A small masked image model, trained from scratch: encoder norm layernorm.
Rows from block 10 of the encoder of a small masked image model, named by matrix and row number. Rows with one number belong to one neuron. Each number is 500 + 40 x the weight over its row's rms, rounded and kept within 0 to 999. All counts start at 0. Numbers have three digits each.
After each neuron's rows are labels from the 100 images, of 14976, where the neuron reaches its highest value: "responds to" is what is common among them. Only what is clearly more common there than usual is listed. The data: microscope photos of single blood and bone marrow cells. In brackets: how many of the 100.
# fc1: MLP up (encoder.blocks.10.mlp.fc1.weight, 480x160), inputs 80-159
# fc2: MLP down (encoder.blocks.10.mlp.fc2.weight, 160x480, transposed), outputs 80-159

fc1.359:579494496449538491413476489441521508538499465439522470505520493507464525507505512521458531480420422527442483527508495502510496529488544504494524451504416472500475480530462483539507512456460599484487549525532562451536457610555515454461462491
fc2.359:477458445479462492474501468480574497495480616571573467498532495477502498521487490449446492465508540525527476428445437432501497534472459500545534550492536431468469477402536522466486517494521434539541441457508509499541544424390460418486498566
responds to: cell type: blast (25)

fc1.39:429536462436535526397507473497544486565502515505511477498441485423416442519487526495460500541488522536493458553521557489529492528480556476525496510464546453495453477470430537503472491455495514438440495531545538454462557458490442523337503480
fc2.39:481475518497518497459559492457445515443447484489469495441493470485536608567537422529497515424460590509467510489554490486419455484487459485473519500503450503533469522511521535495529512509491571551464443562520532540619509459447512554582498562
responds to: cell type: promyelocyte (36)

fc1.130:518442486512487491499527463518483487522504526476513503537429517529484371574547550461472511592501482454482548499555505515525486503537506526544459538481420521566518485520525547540427454508475498497541572477535483530534588538489420517485478561
fc2.130:524468493445556509444528444493506493455547473507510506476541477535560592492514483490556503479451432520421517475473504518486593539558415481527521514501494465417493519492467576468566481435487536540509480509520524529498524494531594515488442470
responds to: cell type: blast (28)

fc1.330:435440541544516464488608542470454482500485550441437488496500437535491431504483571502434561491474447456548535469558454459546440469496500448480443480494395534494445500521453445431519444456484479504482518529539486450445555493520536520523531493
fc2.330:557507469520545580458526507524498467509556572459503528540485481498578445468504518558507521560535434474518447466536500509422453469525540472505493393521492456420489469523454510477509447406456494503504549491591491567465527486556450477529485473
responds to: cell type: artefact (37)

fc1.166:500566488486487459548501497512455436578501493484508520439498547513467475512518440496450539444569488472505510578503456568526486579500443491491494494524524512451577508473471495497459471482494490502450475455523457547499510450533534455468489542
fc2.166:437556455493507425468517487537531575538509455433520480506557438567527522479490426487464458455514500491526490486522513516508529482558555517511470516527499471434535510524474525494520508482556489515579448428500439495425556498517567514467520533
responds to: cell type: promyelocyte (29)

fc1.158:505506502529514499510498487492519516568516442477513459521447438489606550570543561529524524380493462476556523456616505482549419472501493507523485503476487543490492542501475483510538457486493506458473540497518459436516476549500527430527495507
fc2.158:469520475453510512492550492532485493416493519563496522487535546588442427378464499420427506620485474481429501511479517474479573501460551468518471488501530446479480472487479496504495540485536519543526442559486499542448537462527536505453485516
responds to: cell type: blast (31)

fc1.162:498509473420497448478539485423637477602454463475505463516503454560526455498491523468483490509484439468519521463501470579474474490473526472465439459559538490424482485522529553501528448471484505464498505492525489476430572529493528565473537525
fc2.162:569504482521495493473485509537451508465476580498479529418509496484489487483576456555496531499573548595491530569435479517563480536470593472576466449539509476551532497435503470445428494508487519402538436499433542507496510509522550520522472461
responds to: cell type: artefact (35)

fc1.228:512542444484566507466493475472490520575491549547518433452536538499406456595553478429487546486559491454479486520570451483514393572463497527541517453544468485462472489495509464494510471477482551409504516497549537455494449394571517504542464503
fc2.228:497544429539520546484509554521489533556486527500560429482484566530473510429538488481477528580491520490473464511537470495464463573483517431511502525537528477459500497485552450541507564549496486468554477496521481487448471512561491517537509554
responds to: cell type: artefact (27)

fc1.366:545469456460501470511503493446589502482514543492427493450588476535439468500470454489475587467529478460538514473506505477495603495462575508541527477483552506461507532394491487467467512494480538475491515551535554485537494469491442555506490577
fc2.366:513493463502494506492487536496571484474581549480512425464502449509454512498547441518473472454547545479500431544513458479499471465517509520502543435514581505461451478475520464477563554561460503475523497535558544572527537419425576491466464538
responds to: smear: peripheral blood (90); cell type: segmented neutrophil (56)

fc1.337:459476472410542473487541473489619469481480455488403491461495577517380441487545437453436490517504484547424503562491548451491507527482531491469457521483523524475502504529466519517563451515488439480507586546536539563568464468510464496485554547
fc2.337:501498456543574480429534506515584505420485468512586497477470565562387487444551476475464484475488455502490522555484489506480535470542531436527461411503509441533496481473488484522498456553510459482532495521533525540409523538504514442498552505
responds to: cell type: segmented neutrophil (69)

fc1.380:584428494494507548518560483521558522530493506454542520462448515498480493459487477506511552490533516553372533577507566489466471478493501466507435484470504456504434465475546494500520485447466476415460544496540432473491445564493411537489552528
fc2.380:524596503459513459512503536491524501397475507456501457490393498568450551421500440540430475567446564502516508504515444577434537574548466534551437546546548425462491501524522516528525499507566478463477530493520547502446452466501532541470546559
responds to: cell type: segmented neutrophil (57)

fc1.314:483479556465485492453528469496508553460481660455425565434423479478487516502517499450509496446488507507501487536540430491550550503575437502577513432487435540503537545484466505493524410513481468467492586612523463470536466474526527534559470502
fc2.314:474428496519510464540495529474564456527471490472477575531511606501573508543506457466445524458492452510455535498461556517526483546487495507589461420517447568476427500475521486487497527453452452527484563466499565469567483515514589553479535526
responds to: cell type: promyelocyte (56)

fc1.308:483484505519555470546519463499468552442492418412508482442475531449457459580495521485487476489473464464387496563492516488563480481495503483522528475478496489531451482505452534492499463492461506541503565546526460422544505434499476575510528463
fc2.308:533536507510477467514502491473395505558474535511539517545508567431595568523528600471531501529445483469465505450471517465519476463522480522449525509492516516447505474421481501530504462527429548457510491509518499509476491488500474496482496421
responds to: cell type: promyelocyte (31)

fc1.197:476526513542460487506506439536575481590493529468460505447491516485529461490426463510493495448479468506443519519671460539562495483451568475467473457494510517493527553518449563518500505480508454528520502634495445546534579532540555526504495524
fc2.197:475518439589508540504524486463546460434429516537526470478476517527525491596517533500504483513506491526499524483507467594567551528489515511565486480532467572472571510463506526499497456463494501448510508485395448489549454548494594514478482485
responds to: cell type: segmented neutrophil (44)

fc1.272:439513517496526486427573490484509474508480496456446472455527493492426399479564453483495462634464443482488460531504470475505544475521538494498485510539479549499438473470469534528543467407466416437428592502542441492514484444536537571446524541
fc2.272:485495552475492508426502515513546507466453542493509565465496518487453471427528536552470420578457487454479493460504474420477603529500508512499532467491467456482468496469532498529504466467502509554488509449548477488463482519522465553432539500
responds to: cell type: erythroblast (42)

fc1.373:519490534508529589548501532498457530480495503522460482447473522422489433568535513432433568527569485456489530515515488533487527478521565533444516481574386477505501488447504468503457457475471528427426495530542498493485473489515558552518399563
fc2.373:496513521543439513443529400462508498521465440572586432509559453500483424494517514520460487563492460484452487486521503509442502500471445410470479463450487464432525509534482497503448477575513486518481516462501452519515526476456528480548494532
responds to: cell type: eosinophil (52); smear: peripheral blood (42)

fc1.227:530494459481542508550519470500471503536498522515441477479410488469544501511538519467476483526598451453486471552567479550519574470500538518522496428477528497450552436526463497495577436477461592489465553524539524539474488507509472469515485477
fc2.227:535528489601496515519575482560486455550499530524419460484505564473559501560587574520446505501491484517439525470642446541493478556468509472540503485488441489478503473464412476499608476514458490462505491504512538522469445509586397463485453422
responds to: cell type: erythroblast (48)

fc1.142:601480484490439504595568570523479441536488477485503491508499493500449471470497538531493510512496481443479557477572496509493466512509448519574486492555445483475549496403495482523502460457506509514579509624527509485552535498540454481511469476
fc2.142:508490435528547473470519503460479485523535549464461551383500495541409554512480452523539463518607486449491470568533468516456481504495514471475565555494452553521468515545510492561567572483490486443502497476484543575543496536439429536526524487
responds to: smear: peripheral blood (100); cell type: segmented neutrophil (59)

fc1.138:581489442428526477481472468483452464497484473475466528526455444518509486542485584445464532494473467498460509517530561509477563553477573494477493483445485485468497464473519524438399417496460499483474565509536458566530505475554550536543505525
fc2.138:488494502508529565585483525547537500534508538406469481514477461498511549486562511497476479529560466524429517500453497515566483506526490524463471524487565455570516507531517482482490440548477489423406542489506434535526493513535580521389510488
responds to: cell type: proerythroblast (26)

fc1.295:536521528517502488523518554469479498473478507490506515495504390508419504518448490485519495544548480507522529517482424491526559508513517518462517484544538445543481497439527436449530495485465534527535480544534453511542641460466522521516478594
fc2.295:474459526512432454509498505474511464450494498578570503533495463480526449518526429475491457476460501531408508506560451556447572478491485496494462427518545532489548462450527488549476496555514443524483476543574545469452477503529458546484532423
responds to: smear: peripheral blood (98); cell type: segmented neutrophil (43); cell type: myeloblast (29)

fc1.372:528539509439510560503568509523508510451461550483541576507494463503471537493533589407473497484528452424525517564462514525589516483518581495404413447509541480477470515488520506520483533411450585470445560533516538462558589412537527478530446527
fc2.372:545502515531492447563447495494547545453520478497509475492513555433499480579511520414548530542567531496463486515412535513492518485559458501458563533489504484562532495488495492489518482566465505480533478509556545431547524521475486545529441465
responds to: cell type: lymphocyte (42)

fc1.352:489488586427426490512569510474476467467458478496433495479461469485495476555489481462467546502521450502516524514464495507525559544511583445561552513474470491515409498422525486487491518454474567477458590502532504437521496546559483586433506445
fc2.352:510480503571531523476493477489422512502520511449507583501504480478490488500549553524568526536406493496528480548478550571527558463492533528506519471507546494550497511486517497523379424542494459421494544460494456532473503435546493500466551487
responds to: cell type: promyelocyte (33)

fc1.226:466464471508512456422541444545551434501485565489464539408483505468450420491500525496402561513459450450540493555566501491492457488533494488510510520454492514466473490531482540514460519494491452488509595492537482484537518429538535576507529542
fc2.226:514509498497458517560478501490514501446484464533485553503497470481381497363489567506470567573507474395485506514500493525461515475491479536506509432493494508498458478452495461511525436614481422484453516473531510462499553527567441485474515554
responds to: cell type: promyelocyte (48)

fc1.213:481512479460452514503518444566548479530502500499463528547549566445469458503475573423514510502473466451478499476536485486530491592503572426554519501429452492519481557479415502471517487456490445467435549485546480447490524449492479542462494543
fc2.213:537482467514511517473436534511440596542532495504553493543579470477446479475481492486458518510468487479465535433431515475570462491513546552540488550517490458508515499474468491553426481510563502500496476584552511558495512511490570524452448527
responds to: cell type: promyelocyte (33)

fc1.287:483488471420494483519539480479529482510490478471468545511484519466480453489516566409490510576473483476483468560480462504560497494468484485493509481490473543474452490417422501502598444469473445442489612509531454428559506408561520476510479463
fc2.287:500461453549490484439466516526509542589549492548478567449471519475474498504531509510421556511516520525422501487526497458475548485515543471595545480489445499508469519435511485515494479458509498492564500497584496477417545433565539415467508544
responds to: cell type: promyelocyte (44)

fc1.429:541443429474582478447547539450518559482496561466507487432514499536447469546521506513465531510465435411584494455478525486498508494507529498476480534525545480438418486445503494450470517496480470426520525515549519484457486440567557517471478601
fc2.429:517516507502488487452588516507470527538557509478511502535502508441482506550631491469495478499480423442568432491518496555454507433514466501510497491507508474437472468488534464544473528479547497468518522470499552534526417426549460499494455575
responds to: smear: peripheral blood (100)

fc1.27:509517514480486453531571519504529494567458500491485470524524457527457488553471451487441529387479447434499515483530471482543454580446437502519480527493463541520441526495535470470483471496471448504523513527548512543516427554486504462483462500
fc2.27:586464459480520509547468543561533577486540503427395465488523491437590539460530453494478526466511488528487510489527510488521510514557582520512499505520530497483525512449428510462550507512489484575423518498547446507492499534496513453570483503
responds to: cell type: segmented neutrophil (42)

fc1.395:454533544482500462470471525491548416510502482495509562424451527548461518527526516522511491484450451463469487496540488503479534559485431488533539457507579495523509479501476495465475519451465487574518538519520538558541592563500486473429471523
fc2.395:486470483463523520484475507494522517545553531472562475483477554523455469493573578488508469566446534526537510442559506493482497522486497487421449512507533464477485493461515518479495537510503440470531454505460556486464483488499539547442505563
responds to: cell type: segmented neutrophil (57); smear: peripheral blood (51)

fc1.88:508538580488505496476532492590451520494471531468522529521487479452523468525498470434474574491520484431503507541520548517479493442537489469491470465492503470400476438493482519473513463507468474494476519527532440478530494529453485603460487520
fc2.88:528585514534528487415522504464524533559508566506476459502431556522490495440429531480498555550484395459520495504500546510421472473515517509444503503484557520458464511447547507494534563510527514546494529527524486453496530548498489424493509506
responds to: cell type: artefact (35)

fc1.387:532539506579479489502610485535506471459485462493481456449457494503422431564573517434484532464541497480493558512444453523535575493508524480468490479469448527504484490446504493500449481402482521513496573465528441533559524537528571506524494572
fc2.387:438443522531465473478555479441591468512509501498464540470499481525563561526514497408497531483506508523472487540530538449491541502492458525503487506490490527525463503430520509539408516382546631576529487500522422494542504508447477549515506536
responds to: cell type: promyelocyte (39)

fc1.449:484592522451498522456479546511521394528508619494481511456479482514515408489492479472483543534449489535484479546535492479500560487508574505471477499498514500483484499452550498478501479550478543460399531590522503508512501437536421446437503543
fc2.449:465486455475447487518501493455618487440484540546433471486483485547515477446504523511508524550473530466523498558479498529479535489456515495436462444485482514521503457446455482557459461454491549552439506547557581494489479474453438600578486491
responds to: cell type: erythroblast (37)

fc1.465:485538505538475515526510483491500597491518508547470555492548453526504556515516531493488555509488478503525498540557491506519546461510481489499479510529548492389493549437440514484466453468478483466443527497527518519506448550490558482538425536
fc2.465:514469458513501482513477545495486475535564581533477504478459570437556474451525511501508424498513525520502522445486490506447505451493516491518497594513430598553524496537564464546502556488546526495485470468473496510515498490477455476524495485
responds to: smear: peripheral blood (45)

fc1.283:470555497571496539425495436463581427509467528495516524469481544509553462524535508493507567573520460452477487516553500592490467548505569482438501436475507486434473469509459520526517488428447484411459572569539520523556457545491417441437448474
fc2.283:487535538610516457492566492446544456459507559449568465437466514486533511511581490482500532566451546473534485502513474452469499489449502517551504506481528554527483480484492526522463566494576446483417447516545440507493429483457393506500542461
responds to: cell type: erythroblast (100)

fc1.471:523498428507474488440578485476540420505474459504500551561454513444429462550501472424451533512508467463569512489519498535471488505541532518447476474492493439459527498457478496498459437497505450470552511483571539502463568483605557531378525528
fc2.471:502537501475468470426542483509528523485473452570537471499480423554447482516509476487475436484482495512505514502506504478528515468499456493522468521499512459554513488592507501540436514522529503482577455465502509476549492458579610536470522500
responds to: cell type: artefact (26)

fc1.404:485557532514536511487554455513490436488444490461502550466507442494473494550510526482520487585507482386385479526497493517520509524505519518485490461448501487517439512455564515492538499457439460431473587549543496493497564416505508500465546529
fc2.404:484519568532481510520476512534526465425592515518480529478479517520528540495495484641510430484532462470523467495530507493516484487546504544466505472529516523521459510453540514467488550443434472474482447562525482466465496532501459510466468382
responds to: cell type: erythroblast (68)

fc1.358:495419506504525515471568494485485486542500507508423488478485474503468486538581396466575525503570486493543544527505481494518472506566520458488465533479525503475498526538495498486452438484504431451540517545536472517471544477522447523474490555
fc2.358:505507486529435458437463511511473491442528444534520515570489532531465508468527504506437527598461514480547482506469447515535473527504484467595581533499503460480441519412488483496494510527480484525524496495544459452504423483498577560486469527
responds to: cell type: artefact (25)

fc1.362:602572472523497560509470534523460457503477443472468501458472426558523507554514494477486530480492469439461460527489477563482480518512468486491499462516515513494449459448523498439562399498447441465465479507529482545529519489544504554489501544
fc2.362:467454522463560493512525481506448514419458530480482491497542534451457439440473473549524537487518557506477478511471502529499508485513535503391516453516575577499537502464542500438513428539475535488472515543622493536513555437570475512422478526
responds to: cell type: erythroblast (68)

fc1.91:505497449460504548540531482477445439553498558476420520548458516465455501482448519437517502505544467482475477507509495463437523517560467529494487396522431520493540470406434522559595412496457476416452524537552537573501500478534464548481428498
fc2.91:493408522481556548495511532500565553620540506473516486533525539453488528450504541445522510508484503487526505503510416508425514505528492487484491409507441436568468486492505505474437480453524452540494516522468549514536516478524548546518469490
responds to: cell type: promyelocyte (30)

fc1.141:481541521549529510539563459479456519548500502452441544484477489465486434517573516475523512463570466450525502505593432529518430577529524490433444555413548478559479455532490484515425490467473593524534548460534450425479521450529550533479540468
fc2.141:514506525461477470504609557514511524468504576508485501503533516545504509501418476533541532476500505502484507527500490407454498506532506506562450429535441479491516459449556483537571586500522479558516405448568518478504424516497410511548435549
responds to: cell type: blast (26)

fc1.206:473575573412499505512473528547605506546474495369471489522526499421455516493450534496537496481551436468433511485523515458535481483523502501577515434531551457516484487465471469536542491406497488478499487488546484497503526501507458557457515540
fc2.206:554458537543467466476559517550568534440511518551490498465504518524420476539433489510474529468534469510507496524373549479448482458535545505510592502499551432498480499459512494517439484500511547537438593472580495537481568498408510550531480577
responds to: smear: peripheral blood (85)

fc1.90:556476416552495528554469467421520482512500449497494524544573490426449489562493521460461485454429491462497517515561463538517399532500496522524498438517466477550531477493464476492505447456476509511455496542540534532527476540531479495533511595
fc2.90:610483507508453513536485435457483481503490453582567503559544548467519468514464566472497462513455456511481538515600498542454519446518437469421496507470468493491547462592472493576481443563499446523385545500512482576467502537536510540541484520
responds to: smear: peripheral blood (45)

fc1.381:483502457607551518509462558397486468565526494509549535433466537498402488534458523438445501494524483505518493514498519584479469531487510510532479461512445472497475500473465503461481441440496505478434493522520537536567505530578453511525535572
fc2.381:505522514500524532497444502454497461513479484502513432562486495386489513429473577509458468461510508561478485507481520459543459549496467488562509465486498568498475522473489527504452508476561503523495511512479492468563477514631513523478546538
responds to: cell type: artefact (31)

fc1.320:536499509538512556472560526497503427504482499499468511407534438457518427484525512407426570491445486490497538496498510541497462508420498524455476485455491498475429468506464488488480488462481497456450528521540397535459564431544521607524556525
fc2.320:412509493483507448539473494520510509503508492520495453569483541534432428536489520498547462505619516447519478523455509520502506485516544549376539504515500507488557526464470518503477529487451542516515468438523590433514543498453416548514470518
responds to: cell type: promyelocyte (28); cell type: eosinophil (25)

fc1.235:495527507480441512496497488491519483601458444480509567499478537499565410526542513463488490574418492446479526498555546551512463492537550577495540492510450517525510533492481499526541466490490460486539540531532483547514448462506422497525510533
fc2.235:509535580525472508498511501529516508413515506539459535452511475493465558510404468551506529486509538451531510452493481503492519485519444549424502555516512567472519530452487525497527431527466480554474447490375504462520494498437545520500509540
responds to: cell type: erythroblast (34)

fc1.248:536471516535495477468513533516540478510492503499481502512550473479426487536513575510502453496513468510565531548530453455543433466637465516466495502537497516473541480455479466516466465497496543555580521546520547534558522515587472522498464478
fc2.248:497504514478431512444469509443446489475442473577513491519501543565529478494373481488491507576421478488402520449536453553516536545460510523533541437507493461489476513512532489433555543406432525497509463525504451516483574482523492490489498456
responds to: smear: peripheral blood (46); cell type: segmented neutrophil (45)

fc1.398:478527496460562538482521500553527541512478505466469522448434436484487454575524557514568528527509478462498506565519507489538500545539552461521490479487516449520447480485439509484497401497482491471519602514529444421482527437445485642486533530
fc2.398:480525441453511512497508511526450475498518496474453494496494409506525454501570600571560506462446535483561458508478506525554460551505505538497496487531523525438466498460470501438501420591458512513562503505470506496491455531497522578446531556
responds to: cell type: blast (40)