config.yaml
dataset: "microscope photos of single blood and bone marrow cells"
mask_ratio: 0.75
encoder_arch: "vit"
encoder_norm: "layernorm"
encoder_layer_scale_init: 0.1
encoder_patch_size: [4, 4]
gradient_centralization: true
warmup_steps: 490
Rows from block 9 of the encoder of a small masked image model, named by matrix and row number. Rows with one number belong to one neuron. Each number is 128 + 32 x the weight over its row's rms, rounded and kept within 0 to 255. All counts start at 0. Numbers have three digits each. After the name is the row's rms in percent of the matrix's.
After each neuron's rows are labels from the 100 images, of 14976, where the neuron reaches its highest value: "strongest on" is what is common among them; "colour at peak" is the nearest of a few named colours to the mean colour under the peak. Only what is clearly more common there than usual is listed. The data: microscope photos of single blood and bone marrow cells.
# fc1: MLP up (encoder.blocks.9.mlp.fc1.weight, 480x160), inputs 80-159
# fc2: MLP down (encoder.blocks.9.mlp.fc2.weight, 160x480, transposed), outputs 80-159

fc1.409 098:090157087118140150145145125131105114151135204114108076102176119174115049122074166124128126131112125077197118204177119087157049122147095148129133107149061122136141124086104131152200117133112126076097108116146108151106111127137107143098098149
fc2.409 096:138080155132143182101085111143131149090154121090143130136129110150112127168128138119087101142164096118115101090077217092124192060119106100145123182090178153139164119107085121153030114103182144126079131163104076148154134138090121124094109089
strongest on: cell type: artefact
colour at peak: grey

fc1.257 109:140103150065106135129185152121098058137109114141141108127149118107080088134113100142123142128209090120091164133128131131146135113171192128101130093133131081132133135064121114109034156076106170156100140095150103190145181113149114103066152124
fc2.257 105:149180150146122141121121121167112106128134154103141142140111102086097113107162121119158108186058102151168151163196107081103098128155028124186114167138114172129180098173116138175203098115124094182119161112137136046130098117131126137084129116
strongest on: cell type: blast; cell type: promyelocyte
colour at peak: purple

fc1.287 103:048076136107134129133142186110146148176113126121087212151092118098107151137092093078081147110162108133130120175141131120164164104094089110166101164175150122169100126164079106100071140121110149115110152188144129077165177152132076169121138132
fc2.287 099:063096093145124169120110133115085129149114140087094153173109121127153078116050078124095202072218118107122108184107156127126148109086143137099149199137159117123136145119135132110065128113149193113113153059152149130166088178152102095091136171
strongest on: cell type: artefact
colour at peak: pink; purple

fc1.366 103:110144137063148125136117145117058127117119121146134141047123128144122089109099149081072122183140094132048168153128155168202113110096105146132092124131122134159105151143117141113126110095113097138129140162138113131163155253134109122103136132
fc2.366 103:088148074087145152089112116097117120070084099123100168142155118201088107160160131114131109114114109123080135160118115146077105107127144127077126067110110143141120117135106124138203158124054088175178077149107114165134124103142099141172128081
strongest on: cell type: segmented neutrophil
colour at peak: pink

fc1.477 092:100130167056108166144155130118142115144121103112112109138191177115174100119116114110110108130123070108129088136166114106139085176045104145115145084168160112129138159050144131115152109111089108090117138183164103136160147131155099117117088165
fc2.477 097:160165093169126129144142103090142135148113124101108109139162125171167157110129091050111178152149101138133117067140059118148125166124188140110084105133166049098073143113117126155102136093096127128077191083149098104093184156153122133169104115
strongest on: cell type: lymphocyte
colour at peak: purple

fc1.106 086:112107147062125141135152147154182125100105153085110119141131159177128113151081083126067140085185067099086171098170135156094129180127137155102114060124110116181074183101172124128155149106113117089072139134156151137190132146105099179100130128
fc2.106 087:185087098121115095184165160149134171124175145089092132161126110161142193114118143148217126094153113125193117148142134147163161100181135159139131189172119109116134149094142130115109102078140149097145152067113147154105128174135154067142104111
strongest on: cell type: lymphocyte
colour at peak: blue

fc1.311 084:157128141107147130147139172144113125131105047093073131155137154096123129125106116090121129099217067104067110127150140147144098156117106148098136103165135129153137127076162102052172078098119143132117145121154131060154148149214140085109136120
fc2.311 062:130099120146119114140148125152169136097093084072108186180162183065105157161120160127132116089130112086075135100052147138095195117149191123139144066116115174061115138140178125104119101154169131145119124169224203140148100074143120148143116137
strongest on: smear: peripheral blood
colour at peak: pink

fc1.334 115:191102112102127130123130145145128167135113147104074155100082105077092093124105100113146189139213106108153139158127142154224133139118122112147127063139170096115145105095106114095096145102129153093186114153145142169145181162125090154108128137
fc2.334 105:160151127177134111173121117101166145107113138120077146163072110163119196113121208100162178131106140099152094138117146122169076141134149132151156118124125086137117131112088149119064169056107139162138179161160110021129197192096100150112117145
strongest on: cell type: artefact
colour at peak: purple

fc1.392 114:180107140127126137143141134156071135173134166108075161130087095101120110113068101157137190129178118155132122204117092132161117155173099131132101084138157135097120115048114137102108066104126130097171116154153150134152177224158162110099117135
fc2.392 111:112152140235109115141105120134166116137152160118096130123089126111110173102070182147180177081105169175109129131097125086126119115149116105163158115123127146143108121065135115114056167131128105138147106182141146021114174131139085083121087122
strongest on: cell type: artefact
colour at peak: purple

fc1.148 120:123103166085146108179166144136156127133129119104099147133138103155180118125145142127150155181146088000148089138112130176122079106139159227102107122150156119159086095129121155096115109080085135110120163160147130111120152156122086108125127119
fc2.148 109:128152093168127221099090129154114187143160085119149098130132166056131158123158104146103080089163173126108135129140155104118135154154083142149092133135127129150113134103112131167144111145169140142080153150111151132165096060160095221126117166
strongest on: cell type: lymphocyte
colour at peak: black

fc1.225 096:116093147126138131106161120132126102141125169116070111116121069136095083198163202139111120147086129105139102105225066163138152112113149122119126036150171144108128101104098146095138065147128170151109118171132128161141129094163103156160091215
fc2.225 101:122092145114179111119118129175088130112162164079146156114103105169166139167097117172102122130125182095149136087181095180119184163166124137048151001112099135093154147109132136121161136108117184127085138077102118115107140080121068128160155096
strongest on: smear: peripheral blood
colour at peak: pink

fc1.473 101:128151155068145127096130120095130125119124110141101123101155140129097134180098102060118160127107117156076137144176164104123171138119144163118135141139057127103086178057163131111049094151117183094055130115157156163123117138157160141123117212
fc2.473 098:150103084191162097089176125143154130093129176114112086120095152114076147151134196156064173197114195104100128101169130123112095119107118119136115151098143144082101124083107123131129097118147115113090165129154202117113118124075155108118157110
strongest on: cell type: artefact
colour at peak: grey

fc1.43 107:067128189098141140118159187169106137104120170126099095125156131135115139109103097118087133171142070061125119128137131136109185136154162140104153060177169092106089131116146106102124094151106077117101114192153166130120185084124147163064104172
fc2.43 101:138094118109131176144076142140162148196163059177100114069107129149207165150114202114123108080146122116229131131140126154086098157143114146075159105134079144132127135111188143146102111103166134131186133146060102105138147171174179099154118082
strongest on: smear: peripheral blood; cell type: segmented neutrophil
colour at peak: pink

fc1.261 096:085096169170149139090166104181186084191113146136131118077121150162200078162139068134116114082156114080129152083163097153120103125138182131108147131099152120151129160140143134093077173094121162126091141099152087135129160102096093119094121113
fc2.261 099:185132070110125115152150126108130131091161141099087154214151123090045131097118188115150107181131160066094084185148099184091116116125105132125142116151126146097130111077140129114167049126106119099138135132117161155114110209130143181174150124
strongest on: cell type: blast
colour at peak: blue

fc1.163 096:090093099109158120129137131044123129121142157121132097129138104192087075120135146103092138140128096176110108157111143134163136111119113123097147064130085114160128104109094115118118103093107050145106156120159121178170142157119125151155158138
fc2.163 100:105170122133154103109065128150099100096121146143113133110133164121084077149096181084161113161129145208086179116119180137143152145141168130201136141123093023150154124121086135118138122135151159129148087086255128107116104142110059110106154120
strongest on: cell type: segmented neutrophil
colour at peak: purple

fc1.362 089:088174145109097151101113052142113165158143129145121134108122129155133098131171172110162108152119126120092106181146093143151147121159106193103130149075115112172158148121143170128150084116105130106107153135145110150187147070169127116162127196
fc2.362 096:127081159123129143080126064140143069141133167119152116122167139124125104196048128205079170106128145124187094147142175143083165050145116123152128089068132143084155139144130147143126091122148123131144167119059209156130158132130093130095160091
strongest on: cell type: lymphocyte
colour at peak: black

fc1.153 118:117102096112185110129189113116116156122123150084124107123124094138127105139110108118077182125160092085115157145156161121162111061115147104135124075073105109134064057119090107127165112146099139110133163166151101126102165187125130147148175159
fc2.153 115:133121066118141125188146116111140110141122139121125133140157135189126177094158091157082165141181137069133115094173165117112085101075144119114124102109126079151116109157074102116185137168115124119141134153135201082144171159120124112090159110
strongest on: cell type: segmented neutrophil
colour at peak: grey

fc1.355 079:161075170038148105121105165158163086189125104101140134128103053157119074129089108125120153168134156126123130192136111168121161165127181118127133101140074102219102137112193116092161087085120111141172129175133104152150160092089074140111151147
fc2.355 077:142147131168107106159110136167104083116148122172151147109049169110165110164138103124208113135132177128131201102148157096107116131111132128151125110123162133136095130130165134079153083172078156145129133083210089165077110138126172133112118132
strongest on: cell type: segmented neutrophil
colour at peak: purple

fc1.351 108:134172163151082166150116163157151106173131154104110097129123127140154127102154144125121204133131087128075160119133137139102111146133129159092104138109087099156064148115150081136061083117115136092081138152143155134112136179148161125108121104
fc2.351 101:124121078088140115136187109082133114116047109130128171110126155095115114164169178076114170055107146090182122110115161153175068134109106138156148113120137109103166149140093145114138139094133085161170170137058112147128140111137147099113157141
strongest on: cell type: lymphocyte
colour at peak: pink

fc1.82 126:148127110109126123136126116106179053110127111095124148122163147159157130134171151091081117171177115110117153161133123092141143091135137145177144094128169111126153167031155115146163104107119183090123140179151148122166123143173121132068116111
fc2.82 117:147102074121119161140061154112147124132133101117149113147148096163120163101143147099078156174128114172159138113117185119134139148081131140109109095161152073077100115089117128176114157124105183122114138150176175161141097101123145143115100114
strongest on: cell type: lymphocyte
colour at peak: white

fc1.62 100:179097098124117108160117156152131115157134163139161175112093062112105171146154179154117169139169117119121149159130104186107157177129128145122134081168168111066170123066087146104111055106125114114127128169136124101151165121132094157106112138
fc2.62 086:109106074093146125128145140115179111175116160166177137047185104137088112122111088135126145188161098111154127217138147120148131146116126135101153120150147114099145121145108126156195169128152107117095195062148143095131115139074132116080150106
strongest on: smear: peripheral blood
colour at peak: white

fc1.142 105:141138157101120174103152122112138125134090095077131111132162118121146087137114081137133085069131076061131112152143068105120080152144154149111149140118102126183112156137198117086168141066087075116093164127152072125143138110113114108147113195
fc2.142 102:119057083120104167194130143147110151120091191116119202116126110143181174095156175107036182168165165128142083135181166135130113123097063135136122088156117108149137119117158103072106157129130214160164150103133197073160183109104094140096099087
strongest on: cell type: blast
colour at peak: blue

fc1.198 083:146161136124155172117200125140153142178129148132109147156126105165079104114134135067127117132190133132157138150114055081141074159165104128062110055132143031084107124120110110132136102074056171107102138131154107096085162057141155144110086182
fc2.198 084:195153170133148131142129131155107133160154141181154156135128115124163134198102177108106137122126163127115164166138125096137122158140149143119136131131132038093100156066128137215133108186079103121108121120173161081128189150072160127144177084
strongest on: cell type: blast
colour at peak: purple

fc1.377 107:169098119112130158102103162129130134177120161098054133101051146090117146170120154142108148106184109111096122178183091146102118169145177142168142058123097094159092118143144111118195167117099165143081109113160119154188128139124104144002126119
fc2.377 101:119104105135126133095098145100133158109171167120084206150079083178124075117090130180122139153148088140137102145120131090141166120150141143174085174160198220153161137076122129134127198104116105117133141133124108154131104182139149085195129140
strongest on: cell type: lymphocyte
colour at peak: purple

fc1.115 109:141098128105142143133136164103083103109117133120171123097133142156085114185121143097084118114156061137026134186143123035105132124122165122093104126154083124138111112155147099085113115103112100143169143189154183155115148132136088191121139138
fc2.115 105:091135102166110096160134133166143122084132121137139143143152167153077121031157138125102104232126092125086163162091128061127142101120130112098120098122176114135107121099103106158212192134094131160103105187129131097120130146109137082072109102
strongest on: cell type: segmented neutrophil; smear: peripheral blood
colour at peak: purple

fc1.137 092:113136172169124142115162129132165101123105195109134194096145139122141119141149127110091111076173107018110100149135121121108103138154127137114128132108135118133075122114150145086159124089093126079076174094166066108135193114121142151097132205
fc2.137 097:185109116138105125171080142155128143089146175154086145147121074176053153131090147143103141182183093088081098147150131142139068131136126134132177147156128090139140150063152127107060109129097123161109175141125094115058163084153131097192124126
strongest on: cell type: blast
colour at peak: purple; blue